Weights of a small image diffusion model: activation gelu, 45211 training examples.
Rows from block 2 of a small image diffusion model, named by matrix and row number. Rows with one number belong to one neuron. Each number is 128 + 32 x the weight over its row's rms, rounded and kept within 0 to 255. All counts start at 0. Numbers have three digits each.
After each neuron's rows are labels from the 100 images, of 14976 (inputs lightly noised), where the neuron reaches its highest value: "top examples" is what is common among them; "colour at peak" is the nearest of a few named colours to the mean colour under the peak. Only what is clearly more common there than usual is listed. The data: stained colorectal tissue patches (NCT-CRC-HE-100K).
# fc1: MLP up (model.blocks.2.mlp.fc1.weight, 1152x192), inputs 0-191
# fc2: MLP down (model.blocks.2.mlp.fc2.weight, 192x1152, transposed), outputs 0-191

fc1.135:141158092114131158141124133120152107157132136121124125125176080137218152126128145145173118121167122125137187159124106132198148148166107125024145097112151099076073154116139097078111127111101121165146105165132052145143121179087091107187129164102152058116153121136104111055101146112127170171127036115073086138140141205108109112199187113133190089129094119112101130153137169154164139069132151152152153096089160181150105099140095134163147152129131095139117164119103126211115127146097142116145124088119124071148156120175099155128166110142168139105171186119123103152134149119174145099
fc2.135:105145108111058117153107104098127146108123123124111083072142108192104122104126120147148144175135181174126161098137113138137083091090105135150106178075083137095173125162103143151105093098139117118094162215124138122109106121102187132079090172082126122151137113150149132139072116122128180155174172164162180108114117152114199168180060090060154088128182114152118154202207129109129162054112175146123125078171100141095135195111104171135166153104099164155125081160145135112096072083105121138124152158149146121073084144175164137124173105129153105093118131127104162135176116149131151121
top examples: tissue: adipose tissue
colour at peak: grey

fc1.349:070147128207165109105178116158090136075124141141155146145117132091139104082175155144098106089089146130114164103168130153089115192148218107104129136136130106056081115175162146155105159114187189145109126123105109096191160215085161095133158108153090117082112162104135100156080146117191102121130156126123131150122167164087112127114135151121237130187154088138139127100116145123088155093131146127093147103084156134142095103116130082152119169182123094119096164112121096146138123131123087096147131093161150118162116083148140097144132085068178132110086128136089155176152091163172063147
fc2.349:150086163088114150062081099116120080077126158117077175080151124108104096141167164084127114149123102061122113071116143129142180169091171099115119161118101163127191110106147137120142085144050147090104144072078098127119157088144109119117142121142177099080096181195139123118076098056113113142134157116141087109131208094159113125116113106132126122134098117055141127140113122178113068106161079140137180131106095121134114137054162127148104099095128176143172084129136144147120142091131137128072077082113096139116119087120107112144115181032133143043143113147090126127134108093152163133
top examples: tissue: mucus
colour at peak: pink

fc1.653:055075112141166196111132111169105111160076124128134136087104136078101074159086121144139131153079094135158092132091155196180171110095076160165124129100114157134149134162202109088168167103145129104089116117087138121136081160188101133167128128189100118123115127149136194151093106105153141106152136166168096159114103115132124148109137119128181142136105121092119093124146136104101111103117120082084139073117168160134132158151163157187097053117088132126090170182088077099125128148100075125145114102096164128110101135188162130048137126095133087113175123169114076091102121081164036153
fc2.653:150107158142142144142136107145185099095155142082124157089084121124129091132135106186149151088044146119109124115170120143108164099096115180190130128172137157170143066103141108145159156151119210119166181111090139178158079156170107099068148122123139129158090106077111096127133077118071152022137169035171172181130100155126111158099106105092119105107157048153133163152144152133140116064163128107128209139160127105153151123195124128152123080101122147184116133131113143143113094137112101109129104127113095094109170166059153141141051144139127124131136143118158104135138134152145153100
top examples: tissue: cancer-associated stroma
colour at peak: grey; brown

fc1.115:111097082113114200109146189120159153100104122149161158086085117150121143141192128122169148123155126167127071128107140130182188146133115136118131142114103076175185126134149128137122082097095107165156150117153136151105152091130077128141153136133075081152115198104112093156124072087128145161136154085117108139095105159145135080161165116133118155170096151162171182118129163062164130119165147108153125125093111111139152124101149107145099085085135048036120070196154093122130156230150135131158116077139111142168140116139172175162169163103070112132074146186125157073118095111140156169
fc2.115:119135126116148119167087094140147120132143095123142106000116119082032138118112080062125101151145183173105140127135149112173115129158177108139082109146117143127171145105158139066157104116074083158144089100139154104117140153163110076157137099138166123158155143140110139125190100167083131091106083096159142069118082188177110120130111129169101107123143133108091127098147058092162165116099106168146103144128100097149130132214137126182105192140145092083129128136136094121145112147130143144165113097128107202107186101088133074159106129175117145112083118111150075108118132107138134100
top examples: tissue: smooth muscle; tissue: debris
colour at peak: pink

fc1.378:176115066085077170091109120132147143112188144130110169131143113113080118102132112119181108094117037144139119141089073164130147145122108059106152117089101104146132160079100191053106189123103194143166149133096096118104122120125113120127090165152144120134164117155161151157139165052097151133133104141098172090133161140112151144148132137121130117106068119103104143147118118145161029124070220078186147119137141109156100171127144123137174150140129175136179138118102144092087166082072178153137121177183076141119151125134136150123131104151114176151167087064152123112099132113188107118
fc2.378:163159086098136146052150165102144186221084133172220138200123091170175146118144109183150140167113124141124171098126151129167112125161153157138108139063201137116125156079153112140128186164130221150111163137115130116140132143103156109112135103119164161109182128081108123145108069147132139107115150119142127125091105138106115188082048120108093126127145160193146109122138149145076148076118092154112092120124186095106121148153120134109130143160116111105118083110160111091122143130128094124136190082169125092081142126149152083076132118190078173130169131135125190158144101147077114103
top examples: tissue: lymphocytes
colour at peak: grey; brown

fc1.143:137152139110070101168113154091110116078106112157083091123127133135145168088147152133140105102107165067176152161177110180170125129132123134112108145133146149116085124154164145136126151130155229095142128135162115146165105159130107139125072191128132118160151184108096126098159163119198085174124135156069151074147154189129092111169107138136184149101189174103133148148133030137125132055077135134138100130145134182138139101153136173173087175106098153152119069127143107133202138098164144199120125112132111117143126120160155155102164085106163112147162152194097122109138065100089198122
fc2.143:125106156099124155147105130180133110140164079138128147122121078139171128167130149123154147162104101094115142058150121135176104090118123103201145101106139116107156128204099077195166147155096095105174170111133105132171121165129155135180098182125177110158165136152177113091113132107099061152165176118131101143131160117153162140123107156135155095147152084102115178098181120153165124169149142117080102125134133106084185121027101157122094078239105175179142117153056099144170115115140107122114110132145160063143132150135138181097171122073187129125114137138187142126174088127146133116
top examples: tissue: smooth muscle; tissue: debris
colour at peak: pink

fc1.635:068069136189160117121186138192167168098170158077171135151152156139121121148144205143167163111097133128116153114116132197165158161128111141166075125166123101128125103147065178125116134149169118178157130142105069140108147160219131114143151103155146101145059116148122137069128097114117131090133113165115110160084106117082098086162109104076139107153145150130169146104109136131152132095094099139176119137168087156129179127151161105163095063157120121161160115094065111058082155143123095176165110101137108169114077189121144110065171187161122168179106167124156146127104131099143159126
fc2.635:136121148050155146129120123111098150112159140129121122124184106081177094127152151110155136170110154078080150089133177142196035132181129151189160120104155029137086114158144101176137128146086107129182127127149131146180103130188141160107095134111173165165189107106144086147158107124110097098073097109129137091079159136068079102030131125156129119109085131146126128107140129112148144168120130110162090113114094155085115134096170146162088108106137110120092114075085094113128104079066107097074150151162098133117076137122138135115146149115112158153180131159127106094138144131157041074
top examples: tissue: lymphocytes; tissue: tumour epithelium
colour at peak: grey

fc1.746:083190135144124104150139125174101133149126050100136142117116147114076112139101079129106085159130114107079124138059120068122167109067126114124153101135162142142133111145119071116211129181167092120152154127194085104143120131188108107122136110141104162131120099166089149117099142114140152098134104092107100090121110154197145181118118140136191110118073184067127175138162073138117119171166164158138101150160083149144086117098127122153138080089102255157125136062126112139137109142121100115119151158166062189121144191099127132136152133103078163119142098110099106065124163138132098117
fc2.746:123165191113027142161126081111146106113162111107145134143121125140174122092141062134122090110138142184027123105143182126124120167138127090156121164186096140155146123145150138085101152127161132092116124098126097133139124123226081174113103109162086137157073125159168088092095077085119116119088121148111137153111000119110131102090090106141139099113136165131111161107108163084142180139152146155060104145130156153111124135101087149159102142105134093131136144091039102083094099129153160117131186127101142124103148133120112182133113119121172149153085098137160119164163077127116132140
top examples: tissue: cancer-associated stroma
colour at peak: grey

fc1.697:095131152139088105135130110187130112136128123129149144067226093087115154170173152106129137159139160193111064104157115118056140162093125100164167130079133073112146132124148180115157155150140092186136166095113095124122179131139165123165144184172121125132073117142116158169098062164150156109116129146097135129134083170164121166085094165040169108113159091102140107104065109081119126143087156207107153176158155166109119101120106159141115115086130135157091137105105121120149158118198116132107109138156159188134096132093140127197127109145071208131110088160132099176124156128156127090
fc2.697:111126114116075103137160098127159091059118092163145131149158143114193121106168056080122164138109126145186116091137122107093133144154123135156156148128170143051117122099128146140160097084155177109130121109161166090134122105110094141170155128139127137120126175199088123202120143142114155145095125140111127155097150173082157137147066111108140086106157115171129125105064187165101144076124151101169128097172127104164140093067139106127167146110116172135166176145158135081176162078092085133143105067153106148058063131153117119075138160148178139121075166122155116202139192096146114057
top examples: tissue: smooth muscle; tissue: debris
colour at peak: brown

fc1.547:145149148167138135100119128132095103173141113085134172046114132121137098178197169156146113160061158155140031129134151141065150143164151134137090084129119136114136096155106096115123149120138086163121120107128151065080134116107129124101148186093173092139093087150174045132086115099140165126093133123138146141117100192100113178078148112086177128164088197142148123141167135103097112098205193116149125137123082111163139122077144164123142102121070100123138184161150121183131158174097158132137134133158121164155145086141123104188137126166091179178166156143107117099116171080193152153
fc2.547:141159159116167099156134157114076062158156125073115092128182147158146127142164109051161075133192144142153139094089162160127064131116125092196107155108090110119163104108129113090124098182133105146175078094130141141089085118080078111154121129128120092145123149147097155171143091086109171162149152082133126115125124188161113124147140130171171121109162126195140083224105150105136024112152099100154191055122110129147138103065106094173113124097133145172156138155161112095141104083151137157196133108150103187143097152132129151122139158181139090152117106105127086149123091115137161135
top examples: tissue: adipose tissue
colour at peak: grey

fc1.364:146114115111120110129196113126111098112107086101119200085150096113060125089122123083099080087126148157183105124166156114082186162091150167185120090133132133098172112059174090163169086147157139141105127123145098099163097202076124131134088108160054114167109102130113153169154130079111166145123122116108140058139077167115085143131133119093139148096157169216163153146124089116132185118182133132144123106120150114142114134119095140136119131159111216151183164102102170102125134083144109084139181144162117127102141100129138132096138131194097126110223109127055157127124136086098129145
fc2.364:077111120100135107135138116134126072098127159153109080093138097112197103150103167145158158145115193194115091117114120153136120106121086123100144116146052130150123100122173120117125094118132163135185180159109174139153146114109136126082115157125133109127131121137092108083161158121163127157117148087166089177148121117167104118106153126129151116121226110088185144127149044100139041120096129161149046164118133141144142110193118123085123207173173166121122132097200054113111165105093156125144135124107100146130131207141142090107121142112182139096161104135087174160156039113155162111
top examples: tissue: adipose tissue
colour at peak: grey

fc1.489:136093109106159167079090081131067141108113208171163129112066151148145107167171121119094106119140122143163130100127144138155116080087100111141115125176116071138102112112179111095148135125068119179151169143115176132166054182091181097139164181106111137140145160106126108125070122113171097145091114161145108112078178142123166104190187171141128049182114088088182116087081089165096128155156126144142129165084140151142119167164131109063149145172101145055070177115107127085130092100127114133124146095128103141086151133144119130089169078101090157154083153101141117172098151165140106117
fc2.489:127124138166117154149132166097133104174080122135113202122068105120064151126155106120144170120136080065174094132129177070102073161128142107187155131137108148071127142164163116097108123108091177089127094067161130100135107137151110121124139139109049158175134142159101078081116108180147165087152107174088127053152126175147122121198175106106150134152104168119189101103135175131181102178139073134139119079113147170126151151089125159139082167085116140172122147118169155176176115072109134129137203118076077127141110134139135142135091133138160122137167141179116074120166093141185111140
top examples: tissue: normal colon mucosa
colour at peak: pink

fc1.222:097110124073118184094107141142104090137132162106124145097091138138166174134106036158102152176090122084134155118170196118143139115134154093077121185118196201126103129126148091114151190146107124110146149100142133151128158116140141147179102141176134143079114113166150201128176201077108138149115136179201134156122134095110124169144211127088119165150116134141125139076168154182117104101135125142153144158146124150090150140186124131094033184129122144140133124100069172113136149111125182133104128104123090145075114121204105103102077152117161143105195082101151121138125102094113095110
fc2.222:132117109141082115164142132146080091127094159085153079120154209113185112137142125186118123124127105175124154147135115080171160080165146157182094106165145169130099146143089121106117092148089186107115170063123067121156135127195117103108127162103168090084126106166145101070108125065153186056123139125115090137182118083212098099068149097142153149123123122093136100089123079131180134123123204122137140126124118132124169218164121174149151105116094136116148112105130146089057129124130144112105141104129175121169137170116151100150133120134041173134188131160166115151153142148166145146
top examples: tissue: cancer-associated stroma
colour at peak: grey; brown

fc1.175:159105160141164183124084104183133173094204143048151161065143152115138151125146116033120120112152139130078102186194154144085128118109107126156099065156148118126169156084153085145109127081134086167140080098132127152102093172115080099115112148139144132137102171119174114158109104112135084138129111117112149104105145100110185098194109125149114096187078158159131139104134136067117166073151181126181086126119101106133111131131149123206087077112125160151158131155130106130094122107081112064106154143183101097163076114138155166145144157160115155165172133161156163117139130086133177196
fc2.175:141156201139147117102134111125145117108100106110150117133127113126152129163127081056134091143121130124120138160135131159138069107140147141154142121146109187076115134121124128182096092116113152084100062115137145123113112132118138100106158121130103118120094160128119119109125131170101130194189169077149145070088121180139065089026125139178157060129062145107127148094092147104127083147156128138120073121150210091141119141071169170193143168071055118151138130102114041100116127135111102126181103083125104119164170164077121147080091097123111137077164096109047146086106097091133137130
top examples: tissue: adipose tissue
colour at peak: white

fc1.209:114106130104074151162086168128161171173132164123134161132155140086092141080093103139147061123093124164161099150135132077173115082158111119149121141080152142090187065168175161170144103184117131109198129144138130120136103133112208128104139182134135122155143121114115076151104178090138149125049141109153138144176108117119163124171151130124115153131114110119197138117136116177168156155121158171127133155110164082119107109116151099106164155137099075135121157133155109121140159068179202078142115061115090110224135080184126186085114086103140144139069141107113175105157183077135122138
fc2.209:139098245124162141134096141091128157079119129096080068106146132144132117148114082081086180086067126128122102152078107095120133149129148085167142108125077147129196119128116163149123171127126109155076154170169137146107147090110053152123113134123202144150127135124098189100138139092140141131111172100114148122152116099099113116137113143146123073117108152063184147190119170052165108116100135128125136162120147084137090187072074149148108097121110073170120126134107115201124123060097093120140118159112064115156121145111115142106186137122067208139182173109122093116102146111164140112
top examples: tissue: smooth muscle; tissue: debris
colour at peak: pink

fc1.398:143194176158128062100192112115176173167160141150129168133075160135176124085182101142132137116159130157122126129152184162146169141159100155105100108122162125162138082084140159098121130097187142145134105102145110096135110094137152183035167149112124178149172091121139130133091127072126139088143116149155159152186109161157072111174106119145115023176095133118109112093174079128103134084081110086151111165176102145186179096131131152129144101141116129132132182136175148167111159165138161117148068104179111114126112057181064099128126063167109154118121162101117130143132124130129125162
fc2.398:076084105159133099125150145131137153182110086140146127157138164204182135187141137125115142167160157205123109150100152171142155090136087135117151144128078084133131128116168093208103096209130143152140059125126186117166151149113130100179149137123125070120148159167132142133129126091086111140145143135137073099074116124105098150138076136112092113190101108163122119184154122131088128126106092078115149117177090182051142150154137100132162118041156159140106139095089093151178130102124106138141097134174070132131154160133129140188151068090230113169091136138083135110128101122139156134
top examples: tissue: lymphocytes
colour at peak: pink

fc1.356:116115085135119137127088133131109127108155087135135113132114102112154096112127099087122107116087112129153095139146127149090177135082166142133136097135146133123130052065139191142116194051145118168130116206129127085146154138071103171063142127121114086117128135159160130135139169151120117149087187116135131146163155132091082140108138120123155126137112083165087167109106097126114158165132151089173043137144188078118125072102121193177139113111117131156103150132131021089086079114115132135210090139148172070086128100126158157120057151132203097190171106089115155153132153112144121077
fc2.356:134123109092109131159120129148151098104191123207105170086161115124107095130082116136140184162182197199140126134142090157130097129117143131112115148115127125130155084096104111084007041108107138098138118187115063138139185107078095171128129112160129131147140134118112162165168091129121154136200095134113153118208125160139064087091117192146106140137155092132096119139203153114154053123134136127147112093074113132150140154094079097147127151113178113077148111149073082125120096148131144110109090089114108119163140134149151123170130174151168092153161088149136187107129089120117125090
top examples: tissue: adipose tissue
colour at peak: pink

fc1.142:117134101159139186159155078162132148152080171117166144148124142172100123117115104088106137163124039134123091167132140133125159080171083151079115126052111155081142178112188146092095186107088172128076063123089118129136093145094124102174178104149121171144083130113153154094139127117148096103090119166182150159121182139091178120058140196072129094133073127092127185132143131172137126131093124061164097167120085141082143150077126099150134124138079094130071184135092133119135161125117117145127143074147141123129124069168168137142154143091149164094113112074115154083124083174148159140
fc2.142:147115070142161184112116119139104118086116098100113120159151095124183137134126096156096176125092058134082128112176099135123109138114122166143130149113132147152140138142183076111141056139067231133163164092126150172112084084118132101132095166144091149123063110157113090108205090179144084059134139166080145104091132156112078162103127146114148151137098121090155121146137175116162118117106168129157127095119156135100135100214079089103152133122108139115153117075076117132115094113100107113145146119104102166139100153137146105154148156147211107180182147181073137095209087118118109079
top examples: tissue: normal colon mucosa; tissue: tumour epithelium
colour at peak: pink

fc1.147:147143099145180193146168131128107103109150144106120099114063082085123159139119104077116119203101121093106170062159113098174195145162165145101137126106149125068111114130120150136114149136177182101088109123078103108113126151130117143151147115149089156132144083193167119140127133119091149103114064151091134140087145164136129141184029032093149151117107112159114154183150121137145181117157121184132169108097117215150117084189135090145150141149154154189182144093143157158139119096124154129124171130107085114152133118140105126156127056097100133144117158179157143141061159098177110117
fc2.147:129100088164093147044110103167149145069150105073161121165097126117180129094093136191096139155149118130127122121113163178124053120175130120109133086124146058155104132183065111156163134111089160127161181148130142136155133095104144149097134141165161114132149154154110145082060126155095070111169102149100141158132177119102213132159104147183100146165091166108133095073163110141147136133132126146175056102133130135136056184097092085130100078226167133123169128143167090103058105101161132123134114170162171095083130125131114132119167106159149148126117125132128068136109144114170114126
top examples: tissue: tumour epithelium
colour at peak: brown; black

fc1.85:048142155134203225125188136134124124130075139108111177148133102165100149074171105134115151124150139137139090127135075155132175174121161187107068091112123147106144132200149118156115094166140063141132136086128127108140086135111171093140114134161091168112146152102099129160102123132122115143090135107126148168108186176110189101044174130091099140171065174102139114126123056128093139063120154080142094124151142081129110145143098112154112160139120121150128189171152079104079167128161112122137161087161169100163072097137146149143169153095146113191117133139090154114120100128186097090
fc2.85:136116083212159098160112125135118097131150149054135112095134127129185154055123151125092097138119105125138140163151133122156022143117134168151141111113110127098104139131077119048120129114026178110145151126143139089134139119212097118114155132147102120140115113128148179112106183096118184154079104155115136102140097186118210153167127156126104121106135118113107197119096146124148055090176173133115136092105092101130138092093150110115171116148136138161152147177177123101059182122140138144146117152058143154132117202143120125137123174132110122152155192127073113113097122089164180120
top examples: tissue: normal colon mucosa; tissue: lymphocytes
colour at peak: pink

fc1.193:085094150167168168127152145178175151114149200126094136151120142089132156155141176147143140123157112162075124108152093141144158132111182154132106114122141049129129091104139053106132120122161164174130115175125101107161157093214070149097089094143166140125142120150050145151133132118153127117135163089120173139156138121102116127099133061079069149153073172181152078096116155166095122124138185092133119083108099150115082116151087135163144094140113118136143127210124118204094129099095153158170149111160076133146093076125150140096134154136067109144056168193122127122150202127135165127
fc2.193:110127163151125079102093103098167151139062116147096111163119117114135155099092126090117176173119122170100169147169207165151109110121117116114107100125066100136135115112170093127109184118087130105131087082135148164101135154255147138165094189162113119158138133146125120173157171098112171139081106074114132051101129140115143138107134130143109061158075162123108088163120114127157110147155107155131103177148127092132130114158087132159124148162125160161124164076119099152100157149101102119170076101138068119108210120065088132147139081137179119106091110102151073154156137131168149130
top examples: tissue: tumour epithelium
colour at peak: grey

fc1.231:132143141134086107180135133069140156158125099086127093179093182124165186174110085112091125162121164161046099081123098213147116105142124106199143095134124168146094177156082128175160140115142151149139112098165125148147183170166156146134160135173097089136135097136131142162101128114105154146122114091130099151105107158156092150113137086094183133122125120118116140131154089108141082091114119086095154154110134080140075103098083157127144011184135170088149171115150111178135217089159101125132133133135118139079133098162124098101165150128073143119097152157139099115067132136153195193
fc2.231:139098191106112134070107113168127118095164132049129088205151114129217166093124123135124111141221180153097091098182134097186052083141145166115156107119068095173093158154145114088127121091081055114121162059159122101140133154147161109161102177122143101125156128096125137113081117125129140060132142080123127128132190126112172128090097172171127139109121099089127139128144156079119130124137115164099120156138136170071122125098130132120124111178114126122110173074144072098127097125117134138135166125149195139110169158118081134076085129067122164091079094081180118137122138105133098151
top examples: tissue: normal colon mucosa; tissue: lymphocytes
colour at peak: grey

fc1.765:111135149124138091157101148130120138194142178097146126078109159123121136118107153091114076131146207122122132072127156081159117122157154108119137061077143148090139152165163114101162087159088121110130103119099133120107107132106197135107085081135162162112121085148140093104115137169145116076091107212152166182089084123119154092120183122158176061135059100108158135104113145152111136103085106154174093103112135138169163143110097137123138200114120176122150122077088174106113158105087151174103162146127104089148136097142063138128093210093167080139101140152107220121163062108161097104
fc2.765:118190103195126149089131095120133157137138140089080092135180114141180149183122086088118136135122072106160101178131146077164109135107159131162119124136108095093125150161154114150111166160187112087169126119145147112107151130103110122164138124165159147115088144073182110083131134136183124156143133161083146123109152070139092058152169123106080106146117105165107164183117179167124142146154144117183091199117123069140159170156160166123101128145103157127128148121134202160092111072092148161167152181103154104150066229139182099146126163136213090099123148152084155099137142115155157085
top examples: tissue: smooth muscle
colour at peak: pink

fc1.313:093145116143179168130132097132095113135130129092132123133150136162144162108149093119096089052189190128114146111167146133144176097125131144127103104165099085144155097175119068117118125104096129121156097066124118231095160124163111126182193190142111136062101120059160182157128143103078174102109084120104048097125141109113127139105122082117222156068064080037180166137134154116105142110143106108126101139143134125152153119124136148151163183129113097185138134137106136141114142134082110114115174179135117156114082171134162091100086143089119104175163146116088151101084133144144131136
fc2.313:104139076137041077158131109162139105094165037124137124050130148085149133097143107123101133156107146141135103106134159137089127137102073116118106134157130165071115069115081142163154117126166165160176166104111129145145173132123132094133115084146131100096061130133113140163131131186162112122121175123088106142143120138053105200084098120125078109178157077112122111157102101085125103094096164108090152180157150166152161140134131129123162085115095141119146131111115147125114090096153122084134197106150110181180152190068103142099167148104038169143172148170162147144108181110176108076
top examples: tissue: mucus
colour at peak: pink

fc1.588:089091128126145192130117156120128174157128136097123125090094117108140083143062175027127074085113098112101157119116141217123175185158130077158162104126140097153131090082160101114157112124158136155152085104138134117120124126132138122163141117138135174160177074121136140151109120154101156094180110142101112156109132121076094182114156154098094108129162109139176146132139006127177120188108103148101130181105099141096130157059175154131092132145175140092125100135148104126157126140195123137110117068148144093138111101140180116103135204116095110178138176110180112149107113113182134056
fc2.588:129126115092216149108190138135120149174110167086171171200112123113125174117169126158173086114198149104100167104146099143159103115141149119165145135095166137174100133119158125105128150111107161152190127144094109168174133152110188104095106063168191191092199137136135164088140095118098121146087168118192086143116158092148160117122129112133101188106174147098070086107164166125136095147099105089120182050107175079120149137092134161173137104105178120110132125171165139140161139160107149121132112102134180136114129136078129142163059116111135098188068096144123160107107147100159095146
top examples: tissue: cancer-associated stroma
colour at peak: grey

fc1.362:066151078065109103112198149210104120133131139139120131126154177086142145079132101147115138142114081114109198126147142125159148127118127127117141118089166124183135119125112123062141186157143117152145138164098141129151167152118158152169071192135101147183122151089156128077165177113130128197108166056067152175038078115180096173076208140205120150099102155134148093145171101160109112126101142119151104123161109121108124158146137112151152087102140153136150143135097117150133180140176084134136115134112071143099144091116142101135138142135070108099196098131115106085171159082138084128
fc2.362:115123099114023091159136133134131056129102160082136157095121103123174121071126133166160129138109158152131184093120102146131176188138111119193158087110154135123101109152084079087135172137114106131081172083110122175156127115192142167101133130104113079137100146124187124125111092064146160069118128063138129151098055121122126120096070150129099068103082204161141142164159144151125173126147136127117204132107148095113096106164128139109085121163095088157126095154143172149079149151105075130180139142086154154112154121126144140159128086170109165150136172165144185101161167197140141107
top examples: tissue: adipose tissue
colour at peak: grey

fc1.633:140127162129119221162154129133108094137085141139103119107187163096143103141154113144109136114152143112151124084173100136169104085068120113105085096096174112114118141111154119089130127102098186110122069091185186134178144122146140147173151099116101135123073146152169160090102157087056112176087103108061113192110130147131113127164111116160154134154111139122168167172138041087082149146125138072191129127113115147143042140160137073123081119124132142124062118129104117152102165185118085107111165100082078088151092161079156123114139176086131106111115088132098139128177135119086112204
fc2.633:123169115143115141203111116145112157118109149149177141089146136125118134100154129103133168110158164173132125033121177107093188126152189093155183149163086133128111139106063153105121075095096148113152131167127121137159109153182014133125100129078177129107091169110115123168101120168103111082139101118185146117149118119085093143162106144085134112118082085097166105157141080075123223084106075183098184145123126154150134083144127089100144085112118112094159116122161136071105140073130140124109158109133121201143126110176151160148112160110099148127101135127124186134145179173149083090
top examples: tissue: smooth muscle
colour at peak: grey; purple

fc1.113:088114106140140111116077145168142158177142076116111153133145141183133120095165160117106112143147114114112130172099189136169171075125057173138107141138118160127156110145183153093137116126166100169095148129189120178163086145145136068191114138131100147106143129175116224101078168059107157098098110154097148141167156163184068168095127117109167076081140136162182144127129137164100138127167161095128154124111146092148183124104153141133119081133134063115168185166129145167146132157159179159193131166109181103130094086074155122135086129058133155115190137088117109144139152131100077142
fc2.113:102122136088100136177110161146091093159102157100128174144140107130183098144126136131113100200073140099148165085171131132106177156081107156084130153166166146135138131095129165100100141141146176078127181117093130078081103213204181104123138095152143150140085105106115132162087113193120147083130138134143121137172131089188138112151135117064163187118141080063097151154147128179132054116106107125139178103112104085130101094152139158113176099155121136162116116154069103128110167151089152128217101081152137150144184125141156100096118116096065149195157119100165104094135145148156090119
top examples: tissue: cancer-associated stroma; tissue: adipose tissue
colour at peak: grey

fc1.275:126133131170123122087180105113085142134160079135114141132054157146102091131161141103159130160101111193089152110094188116125132140089144161154152110097178146187196124149167127133132149147169134146180128137136135132220169158159024110085177141123103054137134123149158117132154157126168157104163132164171092169124135104082187085072132150178118121122163142114148165152089110136164135106168049084181120163120165147139091146104174139088096129110148137121115150128210192081105101144057158126143119134138135126108104150120115152128163104137155152143109167109129134183157134170164116196
fc2.275:106119195142191111146109106139121115125128148134153147102148109191184141171111141135129159131144119104134117145119082057122105143130096163107094110148074128089172127091128115132066119143167087130099073070158106112083094137110156226134126158122146149124171109105158179071138154149170098129072087191177115169104153133184124105105132132154082128132078098095171128040071120112145098108140137129097188093129073070105129104130148154098103079122145125155105111063072136156142123067105108151163135125088106139185054067166132131116131087134179115135103170137125095112088108103095109127
top examples: tissue: tumour epithelium; tissue: lymphocytes
colour at peak: brown

fc1.658:128116168153111136123157131082175157114154155035148153116159131125099134106131091117139144144099160095204148105151107154113081147118154078119156128102171134126115113035122088058165145100167119146176098110135121118097070180109128138112140143183096128141084139190154139157079127115113089108136048176082108131123169114159156097113089121136223169123062086061135150092092139092150152120162087148078096114097145125180120081104183145140122127137110120142192141129100134137134128113074155123143159118163174084209118103154169143134147149191130166137171111113137175131159139111101139166
fc2.658:121124171125127147102133112150134108055150148177119125069101120136112142104122173112131128154156179105177141142167118135101239082124109130093137125130018148150075156107132137178149108145119167120129077149107141092121182151161119154167146130089145104125104103134088161170138180065093159121176120153151152054088102076126153127179091136097123146147079109166109138119148196126107200140089113148172081138132088163139088148071115091156163102172143150086106136109153188073128094129152093125139152120191175113088094142216144148105134100156118109153132123099127122143112184086127136139
top examples: tissue: lymphocytes
colour at peak: white